A small image classifier, trained from scratch: depths [1, 1, 4, 1], muon at rate 0.0037.
Rows from block 3 of a small image classifier, named by matrix and row number. Rows with one number belong to one channel. Each number is 200 + 40 x the weight over its row's rms, rounded and kept within 0 to 999. All counts start at 0.
After each channel's rows are labels from the 100 images, of 14976, where the channel reaches its highest value: "patch colour" is the nearest of a few named colours to the mean colour under the peak. Only what is clearly more common there than usual is listed. The data: crops of objects in photos (Visual Genome). In brackets: how many of the 100, against the usual share in percent.
# convs0: first 3x3 conv (model.blocks.3.convs.0.weight, 192x192x3x3, each kernel summed), inputs 0-95
# convs1: second 3x3 conv (model.blocks.3.convs.1.weight, 192x192x3x3, transposed, each kernel summed), outputs 0-95

convs0.87,177,139,177,162,248,288,226,142,169,162,205,219,202,230,215,187,156,146,236,198,165,178,193,182,215,166,197,227,241,234,220,178,111,168,158,148,193,233,274,109,173,159,212,89,219,199,217,225,182,144,202,226,209,169,229,248,199,172,216,167,206,219,174,220,222,313,132,233,227,150,205,230,189,232,112,201,149,176,127,153,197,247,175,154,202,257,192,139,132,169,213,171,219,189,241,187
convs1.87,212,221,197,171,195,139,199,291,284,258,277,196,236,195,219,215,262,203,215,134,142,159,269,165,167,227,226,274,213,167,213,176,218,199,234,167,102,248,241,159,253,232,175,228,316,202,225,187,134,173,191,231,178,215,207,232,278,177,131,204,246,205,205,119,190,237,306,234,227,202,170,256,212,121,196,194,225,248,196,229,180,208,152,166,231,262,218,126,239,180,181,236,181,150,221,203
patch colour: pink (32 vs 9.3)

convs0.185,189,222,205,167,135,215,222,176,215,145,193,140,217,203,179,225,196,220,274,191,232,233,106,329,184,167,201,183,211,195,235,197,249,198,180,186,217,140,148,194,178,238,262,189,242,94,222,113,247,167,230,247,154,210,245,266,231,251,166,184,223,179,191,207,239,161,147,217,241,246,143,209,232,158,153,135,233,159,219,165,175,186,153,185,197,198,167,190,162,214,146,246,185,157,244,226
convs1.185,172,280,249,234,239,213,178,125,152,189,191,245,269,174,223,156,207,193,218,297,234,185,170,173,148,148,162,236,166,142,201,188,186,245,237,165,218,206,145,206,158,239,221,224,182,221,180,162,175,187,169,188,230,195,247,190,225,169,201,204,176,172,215,214,262,143,218,142,229,99,201,171,189,263,203,226,242,171,245,174,244,149,184,180,224,192,258,146,193,131,241,189,176,202,188,242
patch colour: black (36 vs 13.6)

convs0.79,220,250,176,162,237,120,210,215,139,216,224,212,238,218,252,140,172,240,216,227,234,232,198,179,219,225,194,171,256,201,135,176,264,188,154,176,157,238,187,154,180,174,209,163,222,259,267,182,166,217,153,191,217,159,209,184,305,152,231,125,208,208,215,153,178,256,146,165,216,187,249,214,181,236,117,192,213,143,191,251,258,315,213,280,247,252,180,223,177,196,215,251,149,283,195,149
convs1.79,236,176,245,197,184,189,225,199,241,207,251,188,280,217,202,139,149,234,175,224,147,251,205,198,177,158,242,197,199,168,221,173,227,184,226,252,198,292,253,207,155,265,189,174,175,215,155,104,145,193,160,125,219,164,144,198,146,223,203,151,216,141,94,140,161,168,157,192,129,139,177,271,186,187,161,249,212,185,192,276,267,157,224,260,187,159,134,150,139,168,192,181,222,147,260,179
patch colour: white (37 vs 5.3)

convs0.56,155,197,251,196,208,195,134,174,150,235,187,191,137,115,140,197,160,209,193,256,207,190,234,214,139,148,131,194,268,146,259,141,236,297,142,225,144,200,190,213,244,219,189,246,177,182,172,216,234,170,180,162,164,226,161,103,219,162,176,199,167,289,209,181,206,192,250,230,184,197,271,198,170,200,261,245,209,171,167,248,226,183,288,221,156,253,289,186,191,150,213,208,264,210,167,219
convs1.56,155,208,119,192,178,166,225,159,124,165,183,230,192,165,225,238,164,153,92,203,216,218,201,146,105,169,157,179,193,154,291,203,214,187,185,211,196,173,175,167,222,204,114,185,197,188,215,206,193,178,175,139,274,163,158,224,95,218,224,206,231,194,199,177,246,207,111,166,226,174,214,163,177,157,157,166,185,123,177,240,195,209,145,169,205,128,182,216,207,193,256,167,192,182,174,165
patch colour: grey (62 vs 33.8)

convs0.136,211,188,151,215,194,195,191,182,170,228,246,186,256,221,209,182,168,97,199,176,137,197,133,217,243,145,175,273,228,211,192,238,162,235,135,233,234,222,141,151,238,187,252,225,194,190,213,261,258,176,165,161,201,158,173,172,222,202,230,149,98,203,149,173,173,151,142,213,231,205,249,223,155,228,134,161,189,216,185,308,200,236,204,237,125,228,181,218,244,260,183,180,161,131,244,195
convs1.136,190,141,300,223,221,200,161,337,204,214,198,179,216,183,114,165,167,241,240,188,187,194,248,210,188,246,189,178,210,280,152,250,244,169,245,194,182,206,199,227,194,161,126,233,148,251,181,188,224,174,195,214,184,209,194,136,182,185,195,139,233,201,247,210,180,168,252,152,165,259,225,270,151,285,169,214,264,214,245,238,223,168,204,269,252,198,143,145,265,169,271,235,171,209,214,185
patch colour: pink (27 vs 9.3)

convs0.120,238,175,194,257,185,242,163,196,173,125,186,204,261,233,238,262,264,231,191,163,140,185,239,195,216,253,185,178,231,226,208,252,207,206,186,275,198,136,186,202,87,157,234,201,175,155,227,195,223,180,174,176,296,195,187,261,170,246,250,205,150,238,221,261,276,170,181,192,172,238,175,239,101,266,96,175,226,194,188,183,195,150,220,208,177,236,182,199,236,211,203,188,211,183,136,248
convs1.120,110,220,266,247,157,244,257,195,182,180,149,170,207,196,176,160,197,292,173,256,217,203,197,250,298,220,197,131,218,214,265,227,249,248,233,165,222,219,161,177,280,242,271,106,230,206,207,221,179,189,204,176,226,193,153,187,207,280,174,173,161,194,175,205,189,258,261,193,199,122,153,264,194,227,232,225,172,237,141,220,160,205,222,231,198,155,180,294,219,178,179,200,168,233,252,181
patch colour: black (50 vs 13.6)

convs0.25,207,182,236,147,195,244,164,195,202,272,189,240,193,206,205,101,186,145,208,190,185,190,209,189,203,206,221,176,139,173,215,186,225,204,274,160,220,263,201,216,174,141,194,183,212,280,249,107,170,237,186,248,185,256,221,183,174,230,204,161,244,184,231,229,150,246,130,312,160,235,249,129,171,237,252,227,212,222,220,233,123,255,256,219,241,217,165,163,165,227,258,149,247,176,160,179
convs1.25,178,196,210,248,227,266,142,178,208,193,244,187,249,121,126,239,241,191,174,151,144,194,190,169,236,178,170,229,162,133,190,158,207,253,169,161,209,233,146,286,185,185,245,228,161,187,204,187,234,242,193,247,152,215,223,184,266,229,191,167,222,302,208,196,141,143,175,209,175,242,214,166,198,215,209,195,167,247,196,143,216,167,217,241,186,250,260,191,242,163,206,215,216,159,252,92
patch colour: white (26 vs 5.3)

convs0.41,146,213,204,132,256,174,269,166,184,240,138,249,207,188,185,213,225,245,170,236,160,196,193,155,248,198,197,177,244,290,164,189,267,183,144,155,164,187,200,178,233,162,118,258,186,220,191,224,192,289,106,239,262,195,181,212,209,196,238,152,138,216,185,172,268,185,180,199,147,225,218,173,240,136,289,187,227,150,216,183,160,259,148,174,219,196,197,226,236,230,197,149,194,200,186,166
convs1.41,180,191,180,152,132,241,217,273,240,173,207,218,242,237,217,190,231,207,244,147,175,224,119,240,172,141,213,266,247,148,169,206,223,165,203,280,175,221,180,157,179,234,231,266,234,164,189,138,160,263,237,280,173,147,175,199,173,145,209,266,152,248,210,186,221,200,198,243,193,209,212,272,214,148,253,164,205,183,197,172,213,180,201,200,211,232,147,145,229,137,236,157,278,181,185,118
patch colour: pink (35 vs 9.3)

convs0.130,196,152,159,134,187,112,199,187,224,170,247,162,224,211,222,158,150,217,140,242,224,157,173,187,154,206,200,272,206,193,194,163,228,145,116,100,155,199,265,254,180,214,120,104,134,100,177,264,182,182,223,224,167,193,173,263,260,255,166,154,198,222,213,170,207,168,158,193,168,181,185,220,173,260,152,194,177,175,223,184,235,154,172,127,157,176,214,205,235,179,225,175,160,127,207,194
convs1.130,163,138,180,172,150,134,191,225,102,159,164,202,216,173,205,226,149,133,122,154,148,230,182,207,192,187,191,184,195,243,144,68,204,239,147,200,205,206,216,234,159,205,190,181,179,165,235,233,213,175,159,97,225,173,133,166,216,154,209,263,199,195,246,191,252,278,190,179,234,189,140,235,187,113,190,139,257,194,248,196,222,174,173,161,243,260,156,147,235,171,177,218,192,162,257,158
patch colour: grey (62 vs 33.8)

convs0.175,206,140,155,215,139,186,168,148,126,128,223,233,277,189,141,127,242,294,187,204,226,166,176,127,219,218,139,174,253,133,152,176,166,240,185,196,233,152,222,195,229,202,180,257,157,314,177,232,163,204,181,217,232,206,242,136,252,223,181,152,258,153,201,146,245,157,209,205,167,169,154,219,154,230,152,147,189,225,240,205,186,199,279,176,186,192,201,302,160,181,335,209,210,151,185,200
convs1.175,220,149,149,228,249,188,178,241,245,150,236,150,201,229,238,129,154,198,162,197,195,249,182,213,271,268,166,199,252,186,220,221,296,152,208,163,147,203,260,187,291,235,206,168,162,115,235,163,210,220,171,203,220,149,268,168,171,294,226,240,216,221,170,175,210,174,201,170,213,207,142,205,235,232,177,168,225,174,172,187,292,179,155,242,252,176,171,253,140,163,236,151,167,259,203,282
patch colour: black (43 vs 13.6)

convs0.86,247,217,185,211,214,195,173,153,157,228,221,213,155,205,196,130,220,209,231,145,181,169,183,129,256,265,165,258,158,200,232,207,233,179,192,190,181,113,189,158,198,167,198,210,182,205,152,251,177,173,229,180,258,295,175,229,226,149,201,222,276,182,161,179,201,238,218,268,191,174,157,249,157,213,137,122,192,231,185,216,224,152,226,234,248,145,144,203,176,203,223,169,162,250,251,235
convs1.86,233,235,147,232,128,250,205,173,194,155,166,171,214,197,153,180,204,127,168,153,187,246,164,185,226,232,227,140,174,194,206,239,137,206,207,261,223,221,170,139,194,169,124,183,161,189,186,223,228,210,191,195,85,184,186,180,162,122,245,246,156,151,147,224,206,192,197,187,191,144,196,215,192,214,192,174,223,118,180,185,186,150,119,170,272,153,205,232,256,178,208,287,57,140,220,228
patch colour: pink (25 vs 9.3)

convs0.163,224,205,228,163,241,221,208,192,167,219,260,270,221,173,181,152,154,169,189,197,128,205,137,174,126,149,193,167,175,251,264,153,185,222,204,191,132,202,211,244,155,198,191,235,117,188,167,173,232,236,139,178,151,132,169,294,183,194,178,163,188,201,216,209,221,172,225,161,228,215,231,199,180,155,267,114,182,193,152,204,128,253,202,212,230,172,215,278,197,138,234,174,159,305,264,257
convs1.163,209,230,183,224,207,234,168,199,163,235,149,168,142,160,142,146,191,201,134,244,184,250,221,167,210,206,151,208,117,179,279,198,166,125,217,140,259,167,185,175,163,225,154,237,143,204,186,168,208,217,160,240,180,233,150,195,232,176,203,216,183,213,160,197,195,224,169,202,198,200,211,222,177,187,244,175,98,186,262,203,257,181,139,186,195,135,213,184,218,188,189,216,193,353,224,168
patch colour: grey (71 vs 33.8)

convs0.168,255,201,214,152,178,139,184,201,197,207,209,235,274,157,155,260,155,252,180,148,254,156,239,144,173,124,131,242,251,229,151,165,151,169,175,173,192,141,183,168,198,180,200,209,241,156,194,208,164,144,154,211,194,210,169,272,207,191,174,218,179,234,168,216,198,195,186,156,155,148,169,182,169,269,223,147,227,221,213,175,274,282,168,207,206,168,245,191,183,192,213,260,180,214,183,261
convs1.168,183,135,264,178,242,103,217,219,224,174,265,302,184,133,212,175,155,218,213,230,205,165,232,224,180,212,267,184,224,136,170,215,200,160,230,160,201,143,139,147,224,210,159,229,157,273,184,235,185,224,197,162,207,219,227,186,179,196,241,169,207,214,212,252,200,221,253,204,248,215,175,197,160,184,178,236,232,134,245,232,203,190,258,210,215,261,224,269,181,269,159,224,150,183,247,159
patch colour: brown (61 vs 33.5)

convs0.89,185,174,204,258,135,200,185,219,113,111,152,165,149,219,205,188,190,100,142,305,104,210,174,253,154,240,125,184,189,209,173,183,207,236,135,187,143,205,245,145,193,238,207,167,134,133,230,220,286,151,192,153,227,193,212,236,173,148,220,103,191,226,232,218,191,325,157,180,189,170,191,280,187,141,208,264,213,150,193,246,201,201,231,195,210,129,219,194,239,205,208,161,240,199,291,166
convs1.89,182,186,182,154,145,169,120,203,142,231,184,182,191,239,156,118,155,256,201,283,243,204,194,201,170,180,256,208,185,167,202,197,237,200,218,184,204,241,179,123,184,169,195,238,234,213,125,200,188,234,201,187,284,177,180,212,144,243,305,180,168,267,240,229,198,235,270,177,163,218,245,266,144,311,210,164,191,148,189,185,260,197,190,189,242,225,248,254,277,241,193,259,267,232,259,207
patch colour: pink (32 vs 9.3)

convs0.143,162,173,188,184,178,196,75,187,195,187,174,252,231,175,172,203,221,189,238,258,167,149,270,224,146,144,207,189,302,262,212,231,146,178,146,180,232,199,214,155,188,202,203,188,206,133,199,245,176,174,112,186,204,196,171,155,225,180,150,210,201,163,140,237,139,172,152,146,209,190,306,212,212,177,251,186,213,111,188,230,185,209,154,151,201,197,138,196,193,187,218,104,202,144,189,240
convs1.143,184,132,132,268,197,174,229,215,229,170,130,199,137,280,168,224,191,202,195,250,115,242,157,277,198,178,186,164,304,198,180,268,162,153,196,219,159,228,216,198,196,227,165,131,194,229,203,237,181,169,195,200,169,175,318,173,213,160,102,223,231,222,147,202,270,234,208,200,110,189,244,152,194,267,235,174,226,193,205,187,246,188,226,228,170,156,223,193,179,108,195,209,217,224,220,237
patch colour: black (33 vs 13.6)

convs0.118,188,204,149,161,178,186,246,155,201,207,202,241,202,220,212,229,244,160,125,222,201,214,147,154,215,136,206,140,233,184,186,171,158,217,196,209,186,230,127,163,225,216,218,169,180,159,171,213,251,109,184,203,271,288,184,142,254,225,180,274,210,168,164,180,230,188,191,207,83,148,190,133,165,129,231,174,121,141,122,133,130,206,244,210,194,207,252,209,136,220,99,276,241,262,241,196
convs1.118,245,220,201,247,156,198,177,281,116,219,214,224,245,216,202,185,243,111,271,169,219,185,173,178,136,150,177,262,276,200,187,135,246,175,268,184,214,221,240,195,194,219,218,158,175,263,128,209,199,172,123,214,162,270,254,234,160,180,206,192,256,193,216,203,176,208,195,267,230,244,244,236,224,228,220,209,212,235,159,196,157,209,165,209,193,191,205,296,196,199,109,234,249,176,194,141
patch colour: brown (62 vs 33.5)