{
  "model": "image classifier",
  "depths": [1, 1, 4, 1],
  "stem": "deep",
  "ema_decay": 0.999,
  "batch_size": 128
}
Rows from block 4, named by matrix and row number. Rows with one number belong to one channel. Each number is 128 + 24 x the weight over its row's rms, rounded and kept within 0 to 255. All counts start at 0. After the name is the row's rms in percent of the matrix's.
# convs0: first 3x3 conv (model.blocks.4.convs.0.weight, 192x192x3x3), inputs 168-181, a 3x3 kernel for each
# convs1: second 3x3 conv (model.blocks.4.convs.1.weight, 192x192x3x3, transposed), outputs 168-181, a 3x3 kernel for each
convs0.18 099 [150 150 155 131 122 138  95  84 119 108 149 163 106 137 132  88  71  78 161 157 110 168 166 142 159 153 149 159 156 168 132 130 135  93  88 116 127 131 120 137  91  82 151  95  69 143 143 103 127  98  99 101 118 122 137 141 192 103 104 174 158 114 123 140 138 114 109  97 110 112 104 114 169 160 143 168 164 165 134 156 154 148 154 182 126 132 169  92 104 122 111 120 156 131 142 133 119 135 118 121 138 176 131 159 137 141 128  96 136 127 153 152 138 130 149 141 128 148 163 162 136 147 152 135 123 149]
convs1.18 100 [117  91 126 123 113 138 130  97 140 126 106 141 148 139 134 143 146 179 138 160 148 133 111 143  68  75 112 160 165 151 158 149 132 184 142 141 122 117 139 132 123 115 147 107 106 139 110  99 132 105 106 148 121 110 146 121 102 157 125 116 150 130 123 117 105  92 109 101 114 117 119 131 143 158 174 101 135 146 135 167 180 114 105  89 141 110  95 139 113 122 124 151 159  88 152 173 151 134 144 129 119  79 113 117  90 130 166 159 133 116 122 160 141 144 127  91 113 131 129 142 150 144 151 143 124 130]
convs0.19 098 [169 133 126 121 121 113 137 108 128 112 154 168  98 118 156 105 151 148 135  91 103 162 106  57 178 149 133 149 136 117 142 155 131 110 152 108  92 140 125  81 138 195 103 107 143 109 167 157 113 144 164 145  99  71 123 132 131 152 142 106 110 139 124 129  85 147  92 100 163 137 155 138 106 133 141 124 121 103 104 114 124 129 137 114 141 154 130 123 122 148 113  96 104 116 122 118 100 124 141 106 120 117 130 114 147 139 147 138 128 139 137 141 143 115 174 151 120  84  82  57 125 100 115 141 121 166]
convs1.19 103 [126 128 125 119  99  92 139 112 103 113 148 125 125 158 114 145 131 145 118 123 101 136 103  85 163 124 127 156 179 172 135 124 142 121 144 163 172 169 139 140 175 152 135 180 186 129 111 146 135 139 150 157 115 135  71  78 147  85 115 126 116 137 127 126  88  86 119 113 104 134 139 143 115 117 161 158 117 173 123 124 167 157 137 141 114 121 156 130 154 144 128 161 151 119 127 126 120 115 158 132 158 154 119 174 121 123 124 125 171 157 156 118 129 105 103 130 109 116 116 125 105 143 120 108  94 129]
convs0.20 099 [ 63  73  56  92  56  67 172 123 114  83  92 126  83 112 131 120 110  98  87 104 101 123 109 114 115 130 129 135 138 126 117 100  78  87 103 105 152 117 132 203 185 160 187 175 178  94 147 177 107 155 173 164 152 126 105  91 158  89 110 115 109 125 149 163 132 151 146 115 124 156 179 143 118 100  97 110 131 126  94 138 138 138 126 104 104 148 132 122 156 167 133 112 121 125 115 120 110  80 108 114 129 169 129 134 178  94 115 157 127 108 110 134 121 130 124 119 112 107  97 127 130 121 127 136 130 165]
convs1.20 097 [145 114 102 115 134 123  96 128 146 124 120 122 120 133 127 147 140 131  66  71  85  89 112 121 121 124 140  97 118 142  79 108 132  99 146 134 148 128 111 111 112 115  74  89 142 129 113 148 114  85 145 128 111 152 144 124 135 143 139 133 156 171 152 164  96 121 155 106  99 145 114 104 112 101 111  78 107 107  86 104  81 128 142 190 152 195 167 149 165 139 101 133 131 105 151 141 129 159 167 124 139 126 112 150 129 127 153 129 151 136 147 131 106 142 157 133 114 114 121 115 123 127 118 116 125 104]
convs0.21 099 [121 143 121  86 138 127 150 178 167 141 104 110 134 132 109 139 125 115 123  74 132  98 104 109  90 137 165 106 125 116 113 123 108  99 100  59  89 112 108  76 112 113  93 111 112 104 112 135 126  87  91 146 151 104  99 104  95 115 116 136 134 162 169  91  93 101 113 139 127 130 145 126 108 114 145 106  96 101 101 112 105 128 177 166  50  88 117 110 124 148 158 178 138 126 127 134 148 102  97 123 166 118 113 151 135  75 107 114 126 113 133 129 127 155 141 107 143  75 114  82 159 167 100 164 155 120]
convs1.21 100 [133 109 130 123 113 136 113  85 103  89 117 145 107 135 145  86  89 145 149 161 140 139 157 152 136 178 163 138  88 102 157 117 125 167 146 132 133 129 125 134 105 125 160 122 145 163 157 133 133 153 114 110 106 108 137  97  92 111 109  71  98  96  84 129 102  80 138 136 128 125 121 163 146 143 155 148 160  97 133 133 122 114 146 160 102 142 152 126 115  98 114 129 100  88 134 124  87 107  81 130 149 133 104 137 152 139 150 139 147 116 103 106 100  69 130 125  85 172 163 166 186 200 184 158 184 173]
convs0.22 099 [ 99 105 165 108 111 124 113  90 103 157 148 149 135 133 126 118 110 118 102 133  74 134 132 120 147 116 159 170 163 126 157 154 134 109 116 110  94  98 123 124 166 157 147 167 126 136 136 127 110 115  82 106  90  99 186 185 151 135 137 146 101 107  66 114 111 139 165 170 188 148 148 175 171 163 148 135 130 132 149 131 105 101 111 122 128 158 142 176 118  78 141 146 127 112 103 137 114  92 109 126 149 156 145 155 137 104 136 150 146 141 111 112 128 105  90 102 109 191 159 111 155 160 105  80 118 102]
convs1.22 102 [148 154 141 117 174 171  97 124 136 106 124 103 135 120 125 119 127 138  87 114 128  96 130 129 109 136 104 117 124 143 148 174 189 114 173 165  95 112 110 127 124 115 116 110 106 101 135 128 134 170 122 149 129 119 177 177 166 168 176 127 153 148 102 156 185 153 168 148 120 140 148 117  92 101 104  66  94 103  63  70  95 125 136 117 177 162 128 100 150 133 140 121 115 151 138 135 158 148 153 106 146 151 138 135 139 156 163 163 151 141 147 155 146 136 165 152 156 121 139 150 106 117 146 143 114  92]
convs0.23 099 [155 119 122 134 118 138 124 119 164 121 143 148 184 165 153 111 122 134 149 167 137 127 118 122 121 123 120 142 135 115 124 100 123 127 140 152 150 137 174 151  90 101 148 119 124 108 103 122 146 112 130 132 119 122 145 117 118 113 126 143 108 134 168 129 154 156 106 102 130 104  92  95 166 143 129 129 128 134 109 115 169 154 128 119  92 130 134 103 123 127 129 102 117 128 139 151  92 122 145 140 111 100 119  85  90 148 144 141 114  77  67 163 120 128 182 150 133 104 122 131 147 146 138  77 127 124]
convs1.23 102 [125 103 115 136 129 125 122 102  96 154 158 160 127 125 168 118 139 177  92  97 126  70  93 124  96 102 128 135 132 123 128 145  98 115 152 138 185 123 131 164 134 139 148 126  94 107 136 132 123 151 122 115 164 132 132 144 154 139 162 178 132 151 166 134 150 136 149 160 129 145 156 120 126 101 105 138 117  94 132 137 122  76 103 125 101  87 103 124 123 113  97 107  87 116 124 115 128 142 138 147 124 136 187 134 140 138 102 123 185 189 182 137 165 165 139 152 150 100 130 120 111 142 113 111 116  95]
convs0.24 101 [136 114 115 131 114 127 138 125 141 165 137  91 127 147 107 142 150  90 109 144 124 124 143 133 149 117 170 107 121 146  94 117 146 116 140 133 108 155 158  82  77 133 150 104 115 142 123 116 105 103  89 115 134 117 170 154 132 195 154 103 153 111  75 103 112 163 106 131 164 165 113 153 152 151  99 136 117 106 145 122 109  78 141 104 102 136  86 117 147 128  72  72  92 134 123 138 161 134 140  90 155 123  95 127  86  92  96  85 112  91 121 138 121 125 153 119 122 170 150 122 156 126  80 108 119  83]
convs1.24 097 [135 132  94 152 102  80 156 127 113 126 150 145 131 125 120 118  99  98 165 143 159 154 130 146 138 147 132 152  82 114 127  97 109 121 100 113 118  94 149 104  64 134  77  77 113 119 137 114  82 119  91 116 135 107 146 131 159 114  88 112 126 103  86 155 157 132 149 146 118 114 112 131 149  78 140 134 111 157 128 103 193 187 146 123 167 142 112 150 135  92 119 142 119 145 168 136 134 139 127 126  92 156 102  95 142 119 121 111 115 141 150 117 124 126 120 115 140  95 103  84 159 149 158 169 126 163]
convs0.25 099 [106 112 141 112 117 134 114 105 137 128 113  96 111 114 123  89  98 110 135 128 140 129 127  98 180 164 137 121 120 120 120 107 117 142 112 121 113 116 175 104 105 153 123 122 128 178 143 133 198 138  92 162 129  92 131 161 158 144 142 162 103 130 154 167 165 144 187 144 100 160 134  59 123 143 142  88 114  87 118 123  95 137 135  94 119 116 131  99 107 138 138 153 164 131 146 170 119 119 140 101 139 161 119 137 165 128 144 160 131 132 124 144 145 126 132 143 122 119 126 141 100  97 147 117 123 165]
convs1.25 102 [165 125 119 137 103  83 155 110  90 115 125 161 120 138 118 118 100 131 114  96 113 141 102 110 126 127 106 134 107 114 110 110 128 139  81 129 139 141 116 132 123 103  82 101 128 134 116  97 188 143  93 133  89 100 137 108 110 129 111 116 142 121 124 110 109 131 129 132 117 154 125  96  74 101 105 122 107  89 140  79  81 130 155 146 141 126 148 159 109 103 163 125 120 145 162 165 166 152 171 129 127 148 132 148 153 180 160 158 107 154 124  70  78  88 116  84  80 109  97  86  98 100  84 127 112  98]
convs0.26 101 [133 107  88 122 125  98 117 132 100 164 142 124 116 117  90 141 189 159 144 120 139 115 141 152 132 155 128 102 100 130 130 142 136  96 165 140 169 130 104 157 128 100 203 200 141 132 131  96 147 153 145  94 136 152 115 154 178 128 143 155  83 111 135  99  96  93 110 132 163  73 126 166 144 142 155 128 142 147 135 144 122 132 153 116  81 141 159 123 161 163 135 127 113 107 120 133  92  91 100 121 126 114 112 117 132 140 121 148 120 120  92 147 143 109 155 142 121 134 110  98 116 104 105 133 103  85]
convs1.26 103 [110 120 130  95 117 118 125 109 116 195 162 110 203 170 163 184 201 158 117 144 127 108 131  68 138 126  49 104 105 116 143 168 161 211 189 173 108 132 163 126 140 165 152 159 167 177 134 157 142 130 178 170 168 180 120  93 120 157 145 138 133 161 131 113 118 108 121 130 109 120 131 141 102  95 108 113  92 102 113  93 104 154 142 132 133 131 145 133  80  83  99  95  98 107 126 118 116 125  96 129 132 126 130 111 112 119  89 105 128 127 129 114 121 136 146 160 166 131 113  98 181 136 130 121 127 132]
convs0.27 099 [ 86  93 116 125 103 103 119  76 101 130 130 119 162 161 145 107 115 147 149 112  95 108  82  62 141 101 103 120 136 126 150 134 120 148 124 142 138 112 157 120 105 114 103 128 126  97 131 141 124 119 120 149 119 116 146  95 102 106 104 120 121 113 154 115  81 112 174 120 139 140 114 139 124 175 139 128 164 134 154 151 137 151 152 149 135 135 113 154 149 100 105  91  69 124 146 121 133 152 134 128 151 132 103  99  80 168 140 128 113 145 148  95 138 152 108 145 141 130 102 133  98 132 131  91 133 122]
convs1.27 098 [125 120 115 107 116 141 118 123 121 139 136 207 180 136 133 132 103 124 145 135 118 135 155 133 112 128 153 102  91  85 111 111 124 102  82  99 111  89 106  99 102 127 117  95 133 109 100 125  93 121 123 109 116 125 124 144 142 132 140 112 106 124 108 131 135 137 143 137 131 154 128 133 116 133  94 122 167 130 149 162 135  91 158 128 111 138 137 137 139 143  81 111 111 101 133 140 127 125 109  85 103  83 138 153 120 134 118 111 133 132 138 106  87 110 136 142 174 111 130 136 108 112 105 136 167 131]
convs0.28 099 [139 150 149 147 140 145 130 144 138 117 138 123 153 134 135 113 118 138  99 123 145 125 161 154 126 139 142  93  87  97 120 128 137 149 143 200 140 154 160 151 140  98 142 162 132 134 119 162 117 120 146 127 149 133 107 124 131 116 143 150 124 100 140 131 122  78 134 138  92 103 111  97 117 133 143  94 118 101 110  96  81 113 131 118 108 113 118 139  99  78 135 140 130 144 154 141 140 140 143 132 129 131 130 144 140 152 140 134 138  99 121 150 126 139 147 140 157 132  94  97 140  85 117 142 107 121]
convs1.28 104 [122  94  89 151  91 121 181 128 121 142 102  84 152 118  98 175 136 127 140 129 121 142  95 114 159 100 110 136 156 170 161 154 136 179 129 108 175 127 120 157 129 135 138 113 108  96 105 108  65 118 111 116 139 129  93  83 110  98  81  97  93  98 104 144 122  95 117 112 118 146 132 122 142 124 149 121  82 114 137 140 117  64 116 116 105 149 123  98 135 109 162 154 134 172 154 164 146 101 107 134 103 126 137 137 125 134 137 161 130 144 128 148 140 102 133 140  86 137 119 114 146 133 133 184 164 128]
convs0.29 102 [137 168 131 120 161 140  97 114 114  81  82 101  95  89  90 104 102 135 156 103  61 146 116  88 170 128 114  78 132 134 101 124 126 108 119 108  96 111 140  67 118 164  73 119 126 117 152 141  95 104 101  96 116  96 119 137 117  82 134 188  87 154 192  91 100  89 106 122  93 128 141  87  79 116 144 131 133 107 132 125 143 164 138 133 114 119 142 113 112 135 133 137 139 142 140 142 126 140 163 120 146 125 128 141 153 115 158 143 124 119 106 164 162 127 170 145 107 145 147  96 153 137 131 135 118 103]
convs1.29 099 [129 122 119 148 160 111 152 162 125 131  99 143 153 156 141 168 135 148 134 158 149 112 105  96 101  88  98 120 145 163  98 123 111 109 108 131 135 116 122 177 124 101 118 102 117 133 133 136 133 140 134 169 168 142 125 137 170 137 166 169 142 146 151 145 128 120 154 135 131 154 122 125 140  96 104  95  81  58 119 134 142  95 154 124  89  95  71 142 135 130 134 123 112  91  92  72 124 125  99 136 133 105 126 132  89 138 134 129 123  97 140  94  94 108 107  90 115  92 107 113 127 127 134 132 113 132]
convs0.30 101 [124 128 149 130 112 131 115  75 110 114 138 189 143 127 124 120 125 123 117 181 139 118 170 136  87 137 117 124 139 143 129 142 117 164 121 113 150 165 168 148 117 134 144 122  93 150 113 139 146 103 175 105 118 147  85 172 140  81 166 119 171 197 117 165 107 119 115  88 138  99  87 121 120 151 123 110 127 144 107  93 124 101  76  78 129 124 112 153 154 142 126 109  87 138 137 139 117 111 131 105 136  99 109 134 105 101 129 124 121 116 129 154 135 121 151 152 145 115 132 109 172 131  66 159 121  68]
convs1.30 098 [158 163 159 126 153 117 170 182 151 135 119 134 158 141 154 179 174 128 140 166 165 173 153 161 137 128 150 122  86 108 168 119 138 151 126 123  95 123 125  75 137 146 105 119 135 181 128 138 150 152 123 141 152 133 140 107 152 188 152 179 159 139 160  97 112 137 128 142 157 137 154 150 127 118 153 132 154 175 119 113 146 135 134 126 106 108  86  99 105  83 140 147 145 158 123 124 173 120  93 134 160 128 140 122 138 177 168 121  99 105 131 137 115 134 105 136 134 148 175 137 149 160 126 127 116 106]